{"model": "image classifier", "dataset": "photos of arthropod specimens (BIOSCAN-5M)", "targets": ["order"], "norm_position": "res_post", "hidden_act": "gelu", "qk_norm": false, "inner_norm": false, "patch_size": [4, 4], "depths": [5, 5, 5], "loss": "cross_entropy", "learning_rate": 0.00096, "epochs": 10.0, "lr_schedule": "wsd", "warmup_steps": 380, "weight_decay": 0.3}
Rows from block 2 of a small image classifier, named by matrix and row number. Rows with one number belong to one neuron. Each number is 200 + 30 x the weight over its row's rms, rounded and kept within 0 to 999. All counts start at 0.
Before each neuron's rows are labels from the 100 images, of 14848, where the neuron reaches its highest value: "top examples" is what is common among them; "place" is the part of the image that holds the peak. Only what is clearly more common there than usual is listed. The data: photos of arthropod specimens (BIOSCAN-5M). In brackets: how many of the 100, against the usual share in percent.
# fc1: MLP up (model.blocks.2.mlp.fc1.weight, 384x96), inputs 0-95
# fc2: MLP down (model.blocks.2.mlp.fc2.weight, 96x384, transposed), outputs 0-95

top examples: order Lepidoptera (31 vs 7.3)
place: centre (35 vs 14.1)
fc1.216,207,207,189,222,203,203,249,161,252,204,123,218,189,197,232,232,209,157,221,221,203,201,219,198,219,200,180,146,161,172,185,231,203,196,159,123,133,224,248,194,178,230,174,230,220,176,216,216,238,229,123,187,190,186,220,173,222,216,126,168,203,208,191,203,227,177,185,214,195,164,231,149,215,178,183,227,234,188,180,215,205,194,152,175,184,236,222,213,261,218,170,182,212,217,162,165
fc2.216,168,191,218,185,165,172,205,244,210,197,186,191,155,128,184,202,213,210,246,204,206,177,224,170,197,180,228,210,196,236,231,169,201,213,202,191,201,252,160,154,184,258,148,216,185,280,135,205,210,197,182,201,205,184,271,151,194,198,203,187,154,218,220,257,183,176,225,233,213,216,239,171,168,193,225,165,254,153,173,203,211,217,171,236,243,236,209,233,203,182,208,201,230,171,194,154

top examples: order Coleoptera (58 vs 16.8)
place: centre (96 vs 14.1)
fc1.97,206,204,166,210,209,217,208,210,219,129,221,204,232,276,203,159,169,182,175,199,223,228,194,205,196,190,176,187,189,199,186,206,189,280,197,174,124,200,188,115,238,221,145,205,262,214,260,163,202,240,199,231,188,173,187,187,205,236,174,205,193,189,155,217,224,180,203,178,219,217,220,183,237,228,223,174,258,253,235,199,184,147,200,195,184,208,191,188,188,247,204,222,178,235,234,189
fc2.97,243,186,243,243,236,204,204,205,225,154,219,218,262,174,172,210,154,174,223,228,212,224,190,204,218,190,197,186,263,189,200,203,179,192,215,205,229,266,223,147,190,165,163,206,214,197,201,224,204,210,267,188,173,235,244,215,144,162,229,203,208,209,177,220,213,212,214,225,168,150,161,220,172,125,230,166,210,217,219,161,130,175,215,200,211,211,197,124,179,191,194,191,208,212,166,159

top examples: order Coleoptera (44 vs 16.8)
place: centre (54 vs 14.1); bottom centre (30 vs 11.7)
fc1.317,173,232,225,203,218,185,234,127,163,152,178,152,243,212,197,157,205,160,225,189,184,182,125,160,168,212,249,186,235,215,175,190,192,192,187,210,169,219,236,187,226,219,220,155,203,222,184,231,169,188,197,140,216,184,213,166,167,208,192,207,186,214,239,191,240,231,214,222,196,137,220,232,211,148,180,220,168,217,222,181,225,182,203,178,210,236,196,169,208,252,206,226,189,236,291,230
fc2.317,202,234,178,168,288,188,193,176,214,215,224,211,259,246,176,191,188,183,183,190,187,201,150,220,141,217,238,229,181,217,174,154,174,231,200,215,210,203,254,173,182,157,177,194,206,239,170,173,183,214,237,232,231,225,158,212,238,221,202,249,201,178,194,205,252,195,198,184,204,204,235,266,209,179,199,230,154,181,201,240,196,166,218,193,209,168,144,175,154,211,194,260,184,220,268,201

top examples: order Hymenoptera (69 vs 20.4)
place: centre (63 vs 14.1)
fc1.335,146,198,166,175,249,193,228,244,192,165,160,211,244,225,197,197,219,204,156,172,177,213,202,232,213,196,152,192,230,161,184,233,170,253,152,194,135,139,127,192,217,201,173,200,262,201,167,211,232,183,209,195,225,211,217,228,181,211,239,201,229,152,198,203,222,203,188,179,148,203,205,191,240,214,164,246,150,211,190,228,193,204,203,181,184,164,164,200,239,248,238,204,205,156,246,227
fc2.335,269,210,231,215,209,216,251,230,217,175,205,220,193,189,202,173,204,215,209,252,142,257,192,156,227,238,200,225,237,161,175,211,282,214,216,217,229,254,174,180,231,192,181,243,162,167,219,264,156,214,180,219,187,169,212,196,188,195,129,158,208,208,193,180,179,194,193,175,195,204,206,242,204,186,201,144,205,254,167,168,223,227,162,242,183,239,170,194,199,196,149,211,216,182,207,178

top examples: order Coleoptera (65 vs 16.8)
place: centre (86 vs 14.1)
fc1.118,156,224,209,131,178,156,202,219,176,115,203,181,183,162,192,197,175,237,227,220,182,250,213,203,183,247,192,204,204,201,236,293,221,172,225,187,181,236,203,200,216,190,170,187,257,232,210,140,173,182,194,193,214,220,181,184,203,178,135,254,217,163,252,213,221,172,171,191,213,170,242,233,207,226,194,154,175,215,209,219,166,221,184,223,196,207,175,184,182,173,199,211,207,247,237,241
fc2.118,218,195,165,221,219,203,223,189,183,217,219,274,210,229,183,226,232,194,210,194,208,188,234,248,187,217,191,196,221,123,136,146,195,253,159,183,210,222,154,120,230,184,177,204,188,194,225,188,186,226,180,228,227,184,175,231,215,168,174,238,210,226,136,223,211,214,247,208,175,184,206,184,157,178,195,192,276,210,194,229,191,211,169,207,192,199,196,233,201,210,251,273,218,169,233,223

top examples: order Lepidoptera (73 vs 7.3)
place: middle left (40 vs 11.7)
fc1.326,235,216,208,205,228,179,215,209,220,233,206,200,231,202,194,176,217,241,181,189,174,182,196,188,174,194,226,262,164,188,159,149,218,157,249,240,253,179,168,234,192,225,191,157,202,202,179,233,184,166,231,185,201,163,153,227,234,172,272,182,222,201,140,218,175,192,228,168,202,266,179,208,203,254,188,171,180,234,200,199,249,255,232,183,206,170,159,180,258,217,205,219,244,171,173,171
fc2.326,182,193,230,246,182,194,219,205,150,194,151,227,198,226,192,251,207,220,190,157,194,165,194,198,193,204,234,189,145,193,213,169,227,171,181,193,156,233,154,179,222,187,190,243,174,172,208,218,147,162,173,223,176,149,265,192,226,243,203,202,178,264,179,225,200,201,171,183,246,210,241,261,228,219,161,172,227,205,145,195,245,232,140,210,209,234,248,192,213,227,206,207,212,160,213,163

top examples: order Hemiptera (28 vs 11.3)
place: centre (66 vs 14.1)
fc1.303,227,187,220,269,198,178,194,223,165,164,192,194,151,145,248,232,243,172,191,192,179,217,253,178,209,163,203,226,212,202,250,259,203,211,214,164,215,219,197,172,227,147,191,205,201,192,163,204,252,224,188,194,199,178,219,191,137,211,260,206,155,239,216,180,138,168,169,224,194,181,123,145,201,228,205,232,179,206,204,184,238,222,171,198,190,218,220,224,241,208,210,220,195,156,158,196
fc2.303,208,210,185,260,171,196,180,171,199,175,194,230,248,132,216,221,208,186,186,177,180,163,225,271,230,142,193,178,190,150,200,276,203,176,203,164,199,186,212,149,180,223,170,156,190,180,208,179,203,198,192,205,238,196,249,243,164,214,222,249,206,196,174,200,220,241,180,200,198,155,138,172,213,177,194,182,247,247,186,240,223,180,216,194,199,162,218,201,246,237,245,208,155,223,184,166

top examples: order Lepidoptera (26 vs 7.3)
place: centre (42 vs 14.1)
fc1.333,236,172,240,186,201,234,216,215,178,192,185,160,151,197,207,184,253,176,211,173,149,158,199,197,188,197,224,239,171,220,161,205,221,152,195,209,203,172,162,208,166,200,186,242,187,132,213,205,187,142,216,178,153,197,214,172,165,197,198,139,254,175,213,166,177,188,210,245,192,202,248,219,192,228,190,223,266,182,193,242,264,179,186,198,216,185,180,167,243,228,233,250,181,178,137,189
fc2.333,232,226,218,247,185,157,233,204,178,171,223,163,161,186,218,210,234,227,200,206,131,166,261,242,247,201,201,248,173,191,219,195,231,187,258,163,164,205,196,211,205,218,153,199,245,174,187,201,193,211,200,227,194,146,181,220,210,204,227,236,215,216,162,154,173,176,185,195,175,220,143,163,151,206,158,178,215,210,182,229,238,207,183,173,228,160,233,192,249,244,234,245,209,181,153,160

top examples: order Hemiptera (45 vs 11.3); order Coleoptera (39 vs 16.8); family Cicadellidae (32 vs 1.1)
place: centre (84 vs 14.1)
fc1.183,215,195,242,199,170,199,157,168,209,200,197,212,256,225,158,229,206,241,249,220,126,182,210,211,195,193,198,217,178,204,148,173,207,218,199,196,257,204,194,216,133,216,204,186,197,199,217,175,195,186,205,188,211,185,213,200,237,172,188,136,210,148,214,237,247,226,194,190,181,192,208,245,189,198,201,142,151,179,238,108,187,245,272,182,197,183,156,178,166,157,201,187,201,215,155,205
fc2.183,208,235,242,215,198,194,149,178,184,217,154,267,246,200,245,246,171,243,211,213,173,212,196,200,190,181,212,174,231,227,228,193,174,214,223,167,185,253,266,145,220,215,162,181,253,180,235,197,182,252,216,164,207,237,248,227,168,220,181,266,187,176,183,192,207,226,209,215,161,190,202,192,177,193,201,177,259,170,237,212,163,225,192,147,200,236,178,147,209,217,204,214,204,181,158,168

top examples: order Hemiptera (36 vs 11.3)
place: centre (44 vs 14.1)
fc1.344,199,190,233,221,266,191,200,201,170,190,177,185,150,191,187,213,177,162,155,228,161,213,278,233,230,209,140,185,146,188,205,230,208,162,200,220,246,170,246,188,206,153,262,186,184,196,155,242,165,219,150,208,189,238,204,231,223,193,201,199,187,212,220,169,259,212,170,179,212,187,196,208,218,222,247,218,165,209,209,214,187,207,201,174,141,181,184,217,221,206,231,111,221,218,199,167
fc2.344,219,183,217,236,222,240,167,154,161,192,205,248,149,182,210,217,233,227,177,223,186,185,216,225,269,248,188,210,230,129,146,170,147,260,176,167,195,190,190,127,215,157,190,152,239,206,176,212,173,204,175,232,187,231,164,181,174,186,207,183,182,221,202,225,221,211,202,198,215,203,246,198,153,209,200,229,238,132,212,211,216,200,177,233,181,203,184,189,193,198,236,260,194,189,221,242

top examples: order Coleoptera (38 vs 16.8)
place: centre (75 vs 14.1)
fc1.336,176,203,238,172,183,210,225,179,172,123,158,159,145,198,184,185,230,192,235,203,208,162,230,160,217,193,235,206,194,189,206,205,271,160,198,177,149,199,158,207,196,156,182,217,172,160,231,201,174,188,210,189,172,154,219,145,165,189,209,186,202,205,203,160,195,207,206,243,237,178,193,204,180,206,160,219,256,166,177,193,255,197,165,216,227,245,259,173,227,166,241,243,193,230,143,186
fc2.336,242,205,241,239,217,168,197,199,203,148,163,191,201,164,172,212,187,248,192,224,173,213,246,252,212,198,187,221,251,194,223,263,213,228,231,206,177,174,200,209,215,204,146,181,219,175,179,218,220,192,191,222,218,190,241,181,141,187,246,198,193,212,174,135,134,165,235,212,199,214,106,179,139,180,203,187,203,180,185,202,189,209,164,227,243,166,247,211,252,221,212,232,192,207,190,174

top examples: order Hemiptera (43 vs 11.3)
place: centre (66 vs 14.1)
fc1.124,143,190,227,181,154,258,180,174,166,198,176,232,194,162,206,191,215,204,230,157,203,166,154,191,246,193,207,229,213,218,176,238,194,201,193,221,247,201,201,235,213,230,232,210,251,209,207,211,190,149,186,190,192,189,194,213,187,129,187,153,205,165,137,259,241,190,206,186,197,217,153,201,221,166,176,221,208,227,222,187,225,177,231,190,171,191,136,174,181,186,227,110,226,201,155,241
fc2.124,199,211,270,185,231,215,168,185,154,205,185,228,216,162,212,202,172,228,168,219,193,279,195,182,214,235,250,212,249,217,195,194,203,195,235,195,187,255,218,209,229,187,187,175,255,173,215,184,169,224,264,164,178,198,198,203,215,196,194,231,245,195,160,168,217,162,155,186,160,202,246,267,207,190,169,205,206,168,191,205,151,193,159,207,170,195,176,146,188,202,223,255,224,168,134,185

top examples: order Coleoptera (64 vs 16.8)
place: centre (66 vs 14.1); middle right (31 vs 11.7)
fc1.33,152,240,238,210,173,172,208,164,193,205,155,187,241,214,189,222,189,172,239,198,202,182,127,174,149,230,233,196,233,216,161,172,188,203,182,223,183,202,253,198,222,153,180,134,177,255,219,227,147,199,216,163,194,247,212,162,182,229,204,224,179,206,206,184,224,199,222,195,216,158,221,242,211,133,216,266,174,160,219,167,192,210,177,196,230,224,240,187,216,225,182,180,189,236,248,239
fc2.33,197,192,162,164,209,187,180,189,212,240,180,219,262,214,215,220,189,208,184,182,184,226,127,191,145,183,221,183,167,199,162,165,196,219,146,200,216,203,262,179,191,194,232,177,199,227,189,195,192,227,202,215,208,225,174,199,252,239,173,226,205,179,240,201,288,230,191,188,226,158,244,275,210,168,202,178,148,164,227,199,193,172,236,203,225,199,126,185,158,198,172,218,161,209,232,234

top examples: order Lepidoptera (33 vs 7.3)
place: centre (70 vs 14.1)
fc1.259,178,202,198,213,186,212,212,190,115,146,185,129,201,163,168,185,222,189,223,227,206,175,182,188,194,150,234,241,189,205,175,214,227,186,208,251,176,149,158,247,239,196,162,150,232,163,161,233,190,160,226,198,203,186,178,203,187,234,192,170,242,214,194,204,186,200,204,183,203,205,179,245,201,208,215,246,208,211,231,190,215,190,169,172,220,230,145,141,243,229,286,226,194,200,179,237
fc2.259,200,228,206,222,224,197,207,192,135,202,256,157,197,198,215,169,250,169,192,218,186,194,209,234,177,255,260,273,234,207,167,204,186,212,198,171,189,204,133,199,229,183,122,127,246,264,178,169,183,147,200,236,180,200,156,206,233,210,197,253,196,203,181,178,206,230,177,153,191,247,176,200,185,194,228,201,215,219,230,216,179,227,206,215,172,172,193,181,202,216,241,190,190,200,227,219

top examples: order Lepidoptera (34 vs 7.3)
place: centre (55 vs 14.1)
fc1.300,190,230,170,175,148,229,132,239,178,195,182,215,232,189,190,233,200,199,196,206,224,202,115,219,236,192,150,174,200,185,184,225,178,257,138,189,165,229,237,166,215,208,200,199,191,178,169,144,175,238,236,153,179,203,212,193,128,176,185,256,170,189,180,216,232,210,180,182,229,159,240,201,189,184,184,219,201,236,248,188,201,167,185,195,187,260,188,185,193,229,190,201,145,178,230,234
fc2.300,189,205,256,170,178,148,198,232,227,261,137,196,170,234,185,206,199,238,251,194,175,214,226,218,240,209,204,193,258,214,211,195,233,187,178,185,165,214,213,210,218,166,210,180,200,201,173,178,182,153,237,216,190,204,224,182,172,192,196,214,181,218,211,184,196,268,200,208,212,142,197,203,171,157,142,192,185,129,177,182,230,198,137,207,237,287,222,192,176,170,187,269,186,189,216,204

top examples: order Hymenoptera (42 vs 20.4)
place: centre (38 vs 14.1)
fc1.115,192,220,222,188,210,230,216,215,184,220,210,194,193,222,231,175,222,186,213,212,204,228,182,238,253,230,198,196,186,194,212,146,180,191,189,258,200,174,173,220,195,169,194,208,170,224,269,223,276,204,148,235,177,200,226,220,157,169,202,210,236,234,150,210,145,146,177,260,179,206,214,163,171,191,200,295,225,267,190,198,213,236,165,198,193,227,235,212,219,173,205,206,170,258,211,201
fc2.115,192,208,188,198,162,217,198,246,203,175,199,152,139,240,204,174,233,179,210,197,198,224,212,185,227,215,192,195,190,182,240,180,161,170,198,165,223,189,185,243,210,190,231,261,228,220,241,234,219,141,138,227,152,173,168,205,203,159,193,175,161,210,197,167,171,188,200,202,167,223,225,163,207,230,267,205,218,183,185,208,174,277,232,190,144,219,214,219,280,174,144,179,187,185,191,176

top examples: order Diptera (60 vs 30.7)
place: centre (41 vs 14.1)
fc1.288,184,209,187,163,198,159,225,211,159,177,212,202,190,171,239,242,215,196,195,169,204,217,192,174,198,232,145,196,201,236,182,234,199,107,223,199,164,250,203,154,209,208,190,174,223,172,237,243,178,171,205,177,190,190,247,216,139,199,160,222,191,211,156,218,120,210,184,221,173,263,164,221,223,184,243,173,163,233,213,169,151,237,224,193,230,186,219,191,175,176,153,208,171,180,227,166
fc2.288,163,220,209,172,173,228,196,190,206,199,180,223,194,288,239,220,195,254,210,220,187,133,216,262,200,234,168,199,215,197,152,224,229,225,203,236,161,156,179,201,219,217,165,156,165,179,172,253,192,215,213,208,250,177,142,171,228,163,180,217,235,237,175,190,201,193,236,250,196,175,164,192,187,188,242,235,229,235,184,224,196,195,202,223,202,235,201,244,206,224,197,265,164,215,167,233

top examples: order Hymenoptera (52 vs 20.4)
place: centre (48 vs 14.1)
fc1.15,162,206,224,232,253,151,201,189,293,177,199,175,260,222,187,207,194,178,168,187,166,231,205,164,143,171,223,188,181,205,193,223,213,260,223,151,146,187,204,184,167,236,214,185,188,213,172,194,191,221,258,208,206,175,201,178,158,245,206,251,174,218,226,147,273,190,197,199,223,177,193,239,248,205,157,210,200,182,219,182,214,172,196,171,226,180,152,195,221,232,197,204,231,241,192,209
fc2.15,200,181,162,167,220,246,187,229,229,182,279,166,159,188,195,120,202,122,218,254,262,204,183,135,197,180,183,209,219,247,223,153,159,184,252,213,253,219,160,229,211,230,198,251,183,211,189,200,222,189,226,167,196,190,153,206,229,155,239,173,163,223,198,212,162,213,227,208,198,204,216,195,183,223,227,181,200,245,198,207,215,185,240,220,175,211,172,204,193,176,178,222,192,210,207,196

top examples: order Hemiptera (29 vs 11.3)
place: top left (62 vs 9.8)
fc1.264,187,180,237,203,146,198,186,239,204,254,220,206,177,135,179,192,245,198,211,171,212,276,191,215,171,155,200,172,197,202,177,172,195,184,208,149,165,186,182,268,181,224,163,184,190,207,155,199,192,216,208,141,171,214,220,221,190,204,196,219,179,248,215,147,165,244,202,166,174,228,224,263,196,228,196,186,123,166,239,177,214,173,188,156,198,221,185,251,241,159,203,204,197,174,196,211
fc2.264,242,200,207,226,232,199,255,165,189,191,211,177,205,238,190,215,155,188,210,199,207,174,206,216,164,246,195,221,207,161,193,214,179,222,184,251,212,161,235,178,193,133,219,212,196,199,207,216,211,229,176,174,242,280,188,206,156,222,195,234,252,167,232,203,190,231,153,251,175,172,149,132,165,186,241,233,181,204,218,223,163,202,227,211,174,163,186,209,173,188,165,189,207,287,230,217

top examples: order Lepidoptera (30 vs 7.3)
place: centre (41 vs 14.1)
fc1.38,189,210,186,168,227,203,237,231,234,140,204,209,220,173,150,182,205,175,191,243,169,261,215,217,178,212,170,139,252,206,160,210,233,207,188,169,139,215,192,221,220,179,222,201,203,169,207,181,131,226,248,148,235,212,238,199,191,189,156,216,193,189,223,133,173,184,196,210,151,133,249,219,217,225,174,204,174,144,199,203,202,190,182,174,210,224,211,212,180,240,191,239,256,201,198,175
fc2.38,217,174,207,172,230,217,221,140,196,204,190,211,189,171,223,194,184,228,224,249,185,247,201,188,145,226,220,204,239,157,179,185,171,210,157,193,137,173,219,156,220,183,248,210,248,249,192,240,185,237,204,172,225,226,208,182,181,201,185,240,180,222,213,175,213,214,189,250,195,185,192,198,195,191,192,223,141,157,241,146,164,116,204,210,170,218,132,173,219,230,179,195,197,242,166,243

top examples: order Diptera (90 vs 30.7)
place: centre (41 vs 14.1); middle left (35 vs 11.7)
fc1.192,163,195,219,179,211,186,252,186,173,156,192,197,213,167,181,129,187,136,211,207,177,226,188,181,219,209,217,189,200,194,163,248,229,209,219,221,190,213,248,212,186,216,230,203,175,193,216,205,204,210,182,210,249,192,175,199,207,207,152,236,218,191,197,230,242,180,202,235,213,150,188,170,214,173,117,228,190,228,138,214,201,132,248,203,134,192,188,214,180,265,197,276,221,172,204,162
fc2.192,181,218,179,163,188,186,239,188,196,217,249,210,183,216,197,170,221,176,162,170,172,208,172,199,227,225,225,241,190,192,153,230,206,237,203,222,260,186,188,277,208,190,229,223,190,192,243,204,157,214,178,183,238,217,137,216,214,175,119,208,240,177,215,238,238,163,174,172,241,195,211,178,247,215,172,213,192,239,166,188,233,150,226,220,135,170,189,208,190,205,178,219,232,192,269,230

top examples: order Diptera (70 vs 30.7)
place: centre (53 vs 14.1)
fc1.365,228,176,230,220,162,200,172,199,181,201,219,137,166,167,238,190,218,209,194,156,147,247,204,186,195,170,244,219,180,229,261,232,186,202,227,167,225,244,283,207,147,160,202,206,215,242,212,179,242,180,164,183,181,185,186,168,171,176,204,203,167,166,176,215,206,223,166,192,210,203,179,150,261,191,175,220,226,191,232,199,237,195,214,220,218,154,147,217,241,192,252,172,167,186,155,210
fc2.365,198,243,202,213,177,215,206,197,217,205,162,268,203,236,216,260,208,182,230,202,204,150,148,206,210,171,198,212,193,143,226,185,136,254,161,140,156,239,199,167,211,273,184,196,166,185,196,216,173,173,218,187,207,212,225,165,183,210,198,185,187,219,166,219,192,202,203,204,226,137,232,185,200,232,147,179,231,197,239,216,231,222,167,161,171,257,190,262,170,163,221,176,217,191,171,200

top examples: order Diptera (60 vs 30.7)
place: centre (34 vs 14.1)
fc1.197,197,211,179,212,268,202,191,175,219,178,198,175,213,185,197,222,194,208,209,233,213,210,131,148,196,233,189,146,215,146,175,214,212,243,175,157,186,227,264,244,174,181,200,160,167,188,148,148,230,252,228,215,201,199,190,189,186,180,237,187,182,222,258,205,252,208,146,183,223,210,215,248,200,193,134,173,185,206,197,200,217,163,236,230,199,213,198,212,153,266,190,227,194,188,249,182
fc2.197,155,135,196,156,213,210,223,232,229,266,207,174,161,215,205,172,203,141,172,180,260,150,135,172,158,138,212,231,181,236,172,182,222,177,169,213,229,193,164,251,185,181,226,246,163,212,175,195,197,180,216,152,210,243,182,220,237,202,197,199,169,229,210,211,199,220,194,218,255,195,216,235,222,217,183,221,171,195,168,218,223,204,201,214,170,210,217,204,190,182,183,189,219,212,288,234

top examples: order Hymenoptera (45 vs 20.4)
place: centre (45 vs 14.1); middle right (42 vs 11.7)
fc1.101,258,179,214,180,194,218,254,193,148,148,177,277,205,182,192,230,190,195,221,237,227,137,192,217,159,197,172,198,210,208,171,217,256,185,151,291,219,208,278,204,206,174,219,218,193,172,156,216,166,180,221,198,215,256,198,177,202,148,200,183,213,207,239,225,196,207,191,238,193,146,176,199,208,204,243,241,178,221,188,195,179,190,178,214,192,204,226,216,207,183,179,202,255,174,244,203
fc2.101,183,155,213,144,268,221,229,244,190,249,179,235,239,219,179,181,185,215,186,231,272,194,155,202,187,160,217,210,253,237,168,148,222,161,172,227,211,216,169,203,264,206,208,192,213,159,205,165,202,189,226,169,173,165,176,209,203,179,218,199,223,207,162,201,212,180,230,217,212,202,208,277,208,229,201,176,121,186,193,215,196,168,150,188,242,209,178,186,169,159,195,162,227,207,223,193

top examples: order Hemiptera (29 vs 11.3)
place: centre (45 vs 14.1)
fc1.5,176,193,212,183,185,199,175,126,211,211,197,198,240,181,157,163,165,179,232,186,154,199,170,212,211,202,208,242,197,244,149,178,223,237,195,222,227,254,247,251,161,225,210,192,221,192,223,209,160,172,197,179,174,201,165,183,194,199,124,182,219,188,236,239,269,150,215,150,221,182,223,204,249,205,182,213,227,200,182,150,197,137,196,191,185,155,140,169,194,178,193,191,231,180,183,234
fc2.5,201,234,186,203,203,202,184,189,159,231,225,249,266,185,201,206,164,228,176,148,165,223,174,239,217,192,203,190,246,194,168,222,131,232,212,201,216,225,244,191,193,177,235,198,246,190,228,171,181,234,209,164,222,240,165,258,225,209,153,242,249,159,168,193,249,196,226,161,172,157,183,241,219,161,178,212,194,221,230,169,150,161,211,164,200,178,137,181,179,178,211,181,196,173,183,216

top examples: order Coleoptera (60 vs 16.8)
place: centre (70 vs 14.1)
fc1.289,200,200,228,161,217,196,173,133,216,182,194,179,240,201,190,182,190,172,213,174,227,200,126,174,177,222,264,210,220,257,148,225,206,201,183,210,182,220,252,174,191,203,173,183,232,243,215,234,171,140,217,173,161,243,206,179,171,231,216,204,198,173,214,213,259,257,237,203,196,149,224,204,256,162,202,240,195,190,236,178,176,216,189,197,217,202,214,193,209,169,231,190,218,225,262,266
fc2.289,219,194,158,201,176,196,145,166,192,195,200,213,259,251,218,220,199,219,212,190,162,196,168,185,165,205,227,191,197,199,165,168,162,223,156,157,170,205,279,192,186,162,204,151,260,252,230,172,171,221,204,212,205,230,184,239,230,244,155,200,202,179,262,183,258,227,230,164,206,187,254,235,201,161,182,186,195,162,262,231,183,204,211,174,197,196,168,181,175,209,210,202,159,189,226,235

top examples: order Diptera (65 vs 30.7)
place: centre (43 vs 14.1)
fc1.273,221,153,171,202,239,197,212,235,224,204,211,210,223,241,260,211,201,223,218,210,205,190,253,213,222,170,172,178,157,196,255,211,138,208,248,188,230,193,193,148,181,193,202,229,151,234,164,240,256,226,206,192,213,243,189,216,173,213,253,213,206,199,177,240,124,202,218,247,155,178,162,190,202,225,273,165,185,204,178,206,200,225,182,184,230,160,186,247,186,179,210,209,213,213,155,158
fc2.273,167,226,239,212,207,203,225,161,146,192,182,259,245,193,192,234,242,251,175,133,194,199,170,231,234,237,213,177,204,157,162,199,204,214,186,209,149,188,233,200,221,137,171,144,244,193,206,186,189,255,223,226,214,246,188,218,164,258,156,216,206,205,201,173,241,210,180,179,192,178,190,231,181,175,121,242,214,161,186,190,247,189,149,223,198,179,189,191,187,216,184,227,179,191,193,208

top examples: order Psocodea (30 vs 3.7); order Hemiptera (30 vs 11.3); family Caeciliusidae (25 vs 0.9)
place: top right (71 vs 9.8)
fc1.360,194,170,192,185,185,190,183,187,194,164,168,263,198,207,188,211,180,196,190,216,196,163,209,188,233,193,162,218,264,184,191,153,247,226,193,249,237,181,251,187,229,215,280,236,190,195,190,155,200,211,249,156,218,193,188,139,180,191,225,194,217,130,231,224,188,170,190,212,212,144,186,211,232,186,158,246,214,191,146,264,226,227,176,173,240,232,197,183,159,210,200,220,237,173,220,232
fc2.360,195,255,164,191,235,199,198,208,223,137,209,145,206,203,222,178,163,186,179,234,254,230,222,215,205,199,193,178,215,176,199,262,232,200,186,225,267,173,209,160,212,178,222,235,204,166,226,181,229,220,242,201,184,197,148,177,205,188,218,235,188,134,173,192,201,158,208,205,173,164,150,206,233,194,238,196,226,250,202,229,130,160,245,192,182,226,187,153,176,234,173,200,143,174,166,189

top examples: order Sarcoptiformes (28 vs 0.4); class Arachnida (28 vs 4)
place: bottom centre (64 vs 11.7)
fc1.229,213,216,168,181,201,235,166,226,189,200,189,184,168,186,224,221,273,173,196,200,235,159,195,218,192,173,231,180,176,220,221,184,152,212,170,106,180,204,175,166,169,194,159,178,228,207,208,192,224,195,210,222,185,213,201,232,209,247,294,219,211,190,164,190,158,262,211,192,144,248,187,230,138,236,225,180,218,228,263,223,188,191,213,204,194,173,189,201,217,181,234,181,143,217,200,218
fc2.229,183,192,172,184,235,238,217,202,221,208,242,209,209,214,184,168,130,227,211,215,192,206,209,211,229,237,177,159,235,149,212,198,205,210,240,220,229,232,210,208,203,244,262,246,182,148,195,200,170,221,274,185,248,174,172,172,195,181,174,193,263,185,181,244,249,195,189,181,200,122,193,223,224,187,176,195,173,225,166,157,225,175,198,200,216,201,156,209,127,159,178,206,236,184,235,206

top examples: order Diptera (83 vs 30.7)
place: centre (54 vs 14.1); middle right (34 vs 11.7)
fc1.353,191,171,219,233,189,201,184,232,191,279,184,180,217,198,215,268,183,208,184,157,211,202,162,195,200,215,213,198,230,220,219,227,162,206,213,180,211,202,161,208,187,166,136,195,189,240,258,179,168,158,215,194,217,229,223,183,141,240,242,284,166,189,177,195,150,206,210,209,187,237,211,177,185,190,238,181,190,193,241,175,131,245,178,194,179,247,230,182,238,151,172,169,184,208,236,227
fc2.353,182,170,174,226,165,212,250,216,215,240,228,168,192,234,174,212,223,152,214,176,191,175,196,209,210,176,203,203,218,171,152,233,263,214,159,195,219,114,195,227,218,158,250,204,159,228,223,146,219,191,151,199,208,176,188,209,207,252,181,241,206,171,199,228,236,236,201,172,274,207,168,193,207,171,196,159,156,237,227,194,215,193,256,214,168,206,200,228,201,204,194,183,162,179,250,251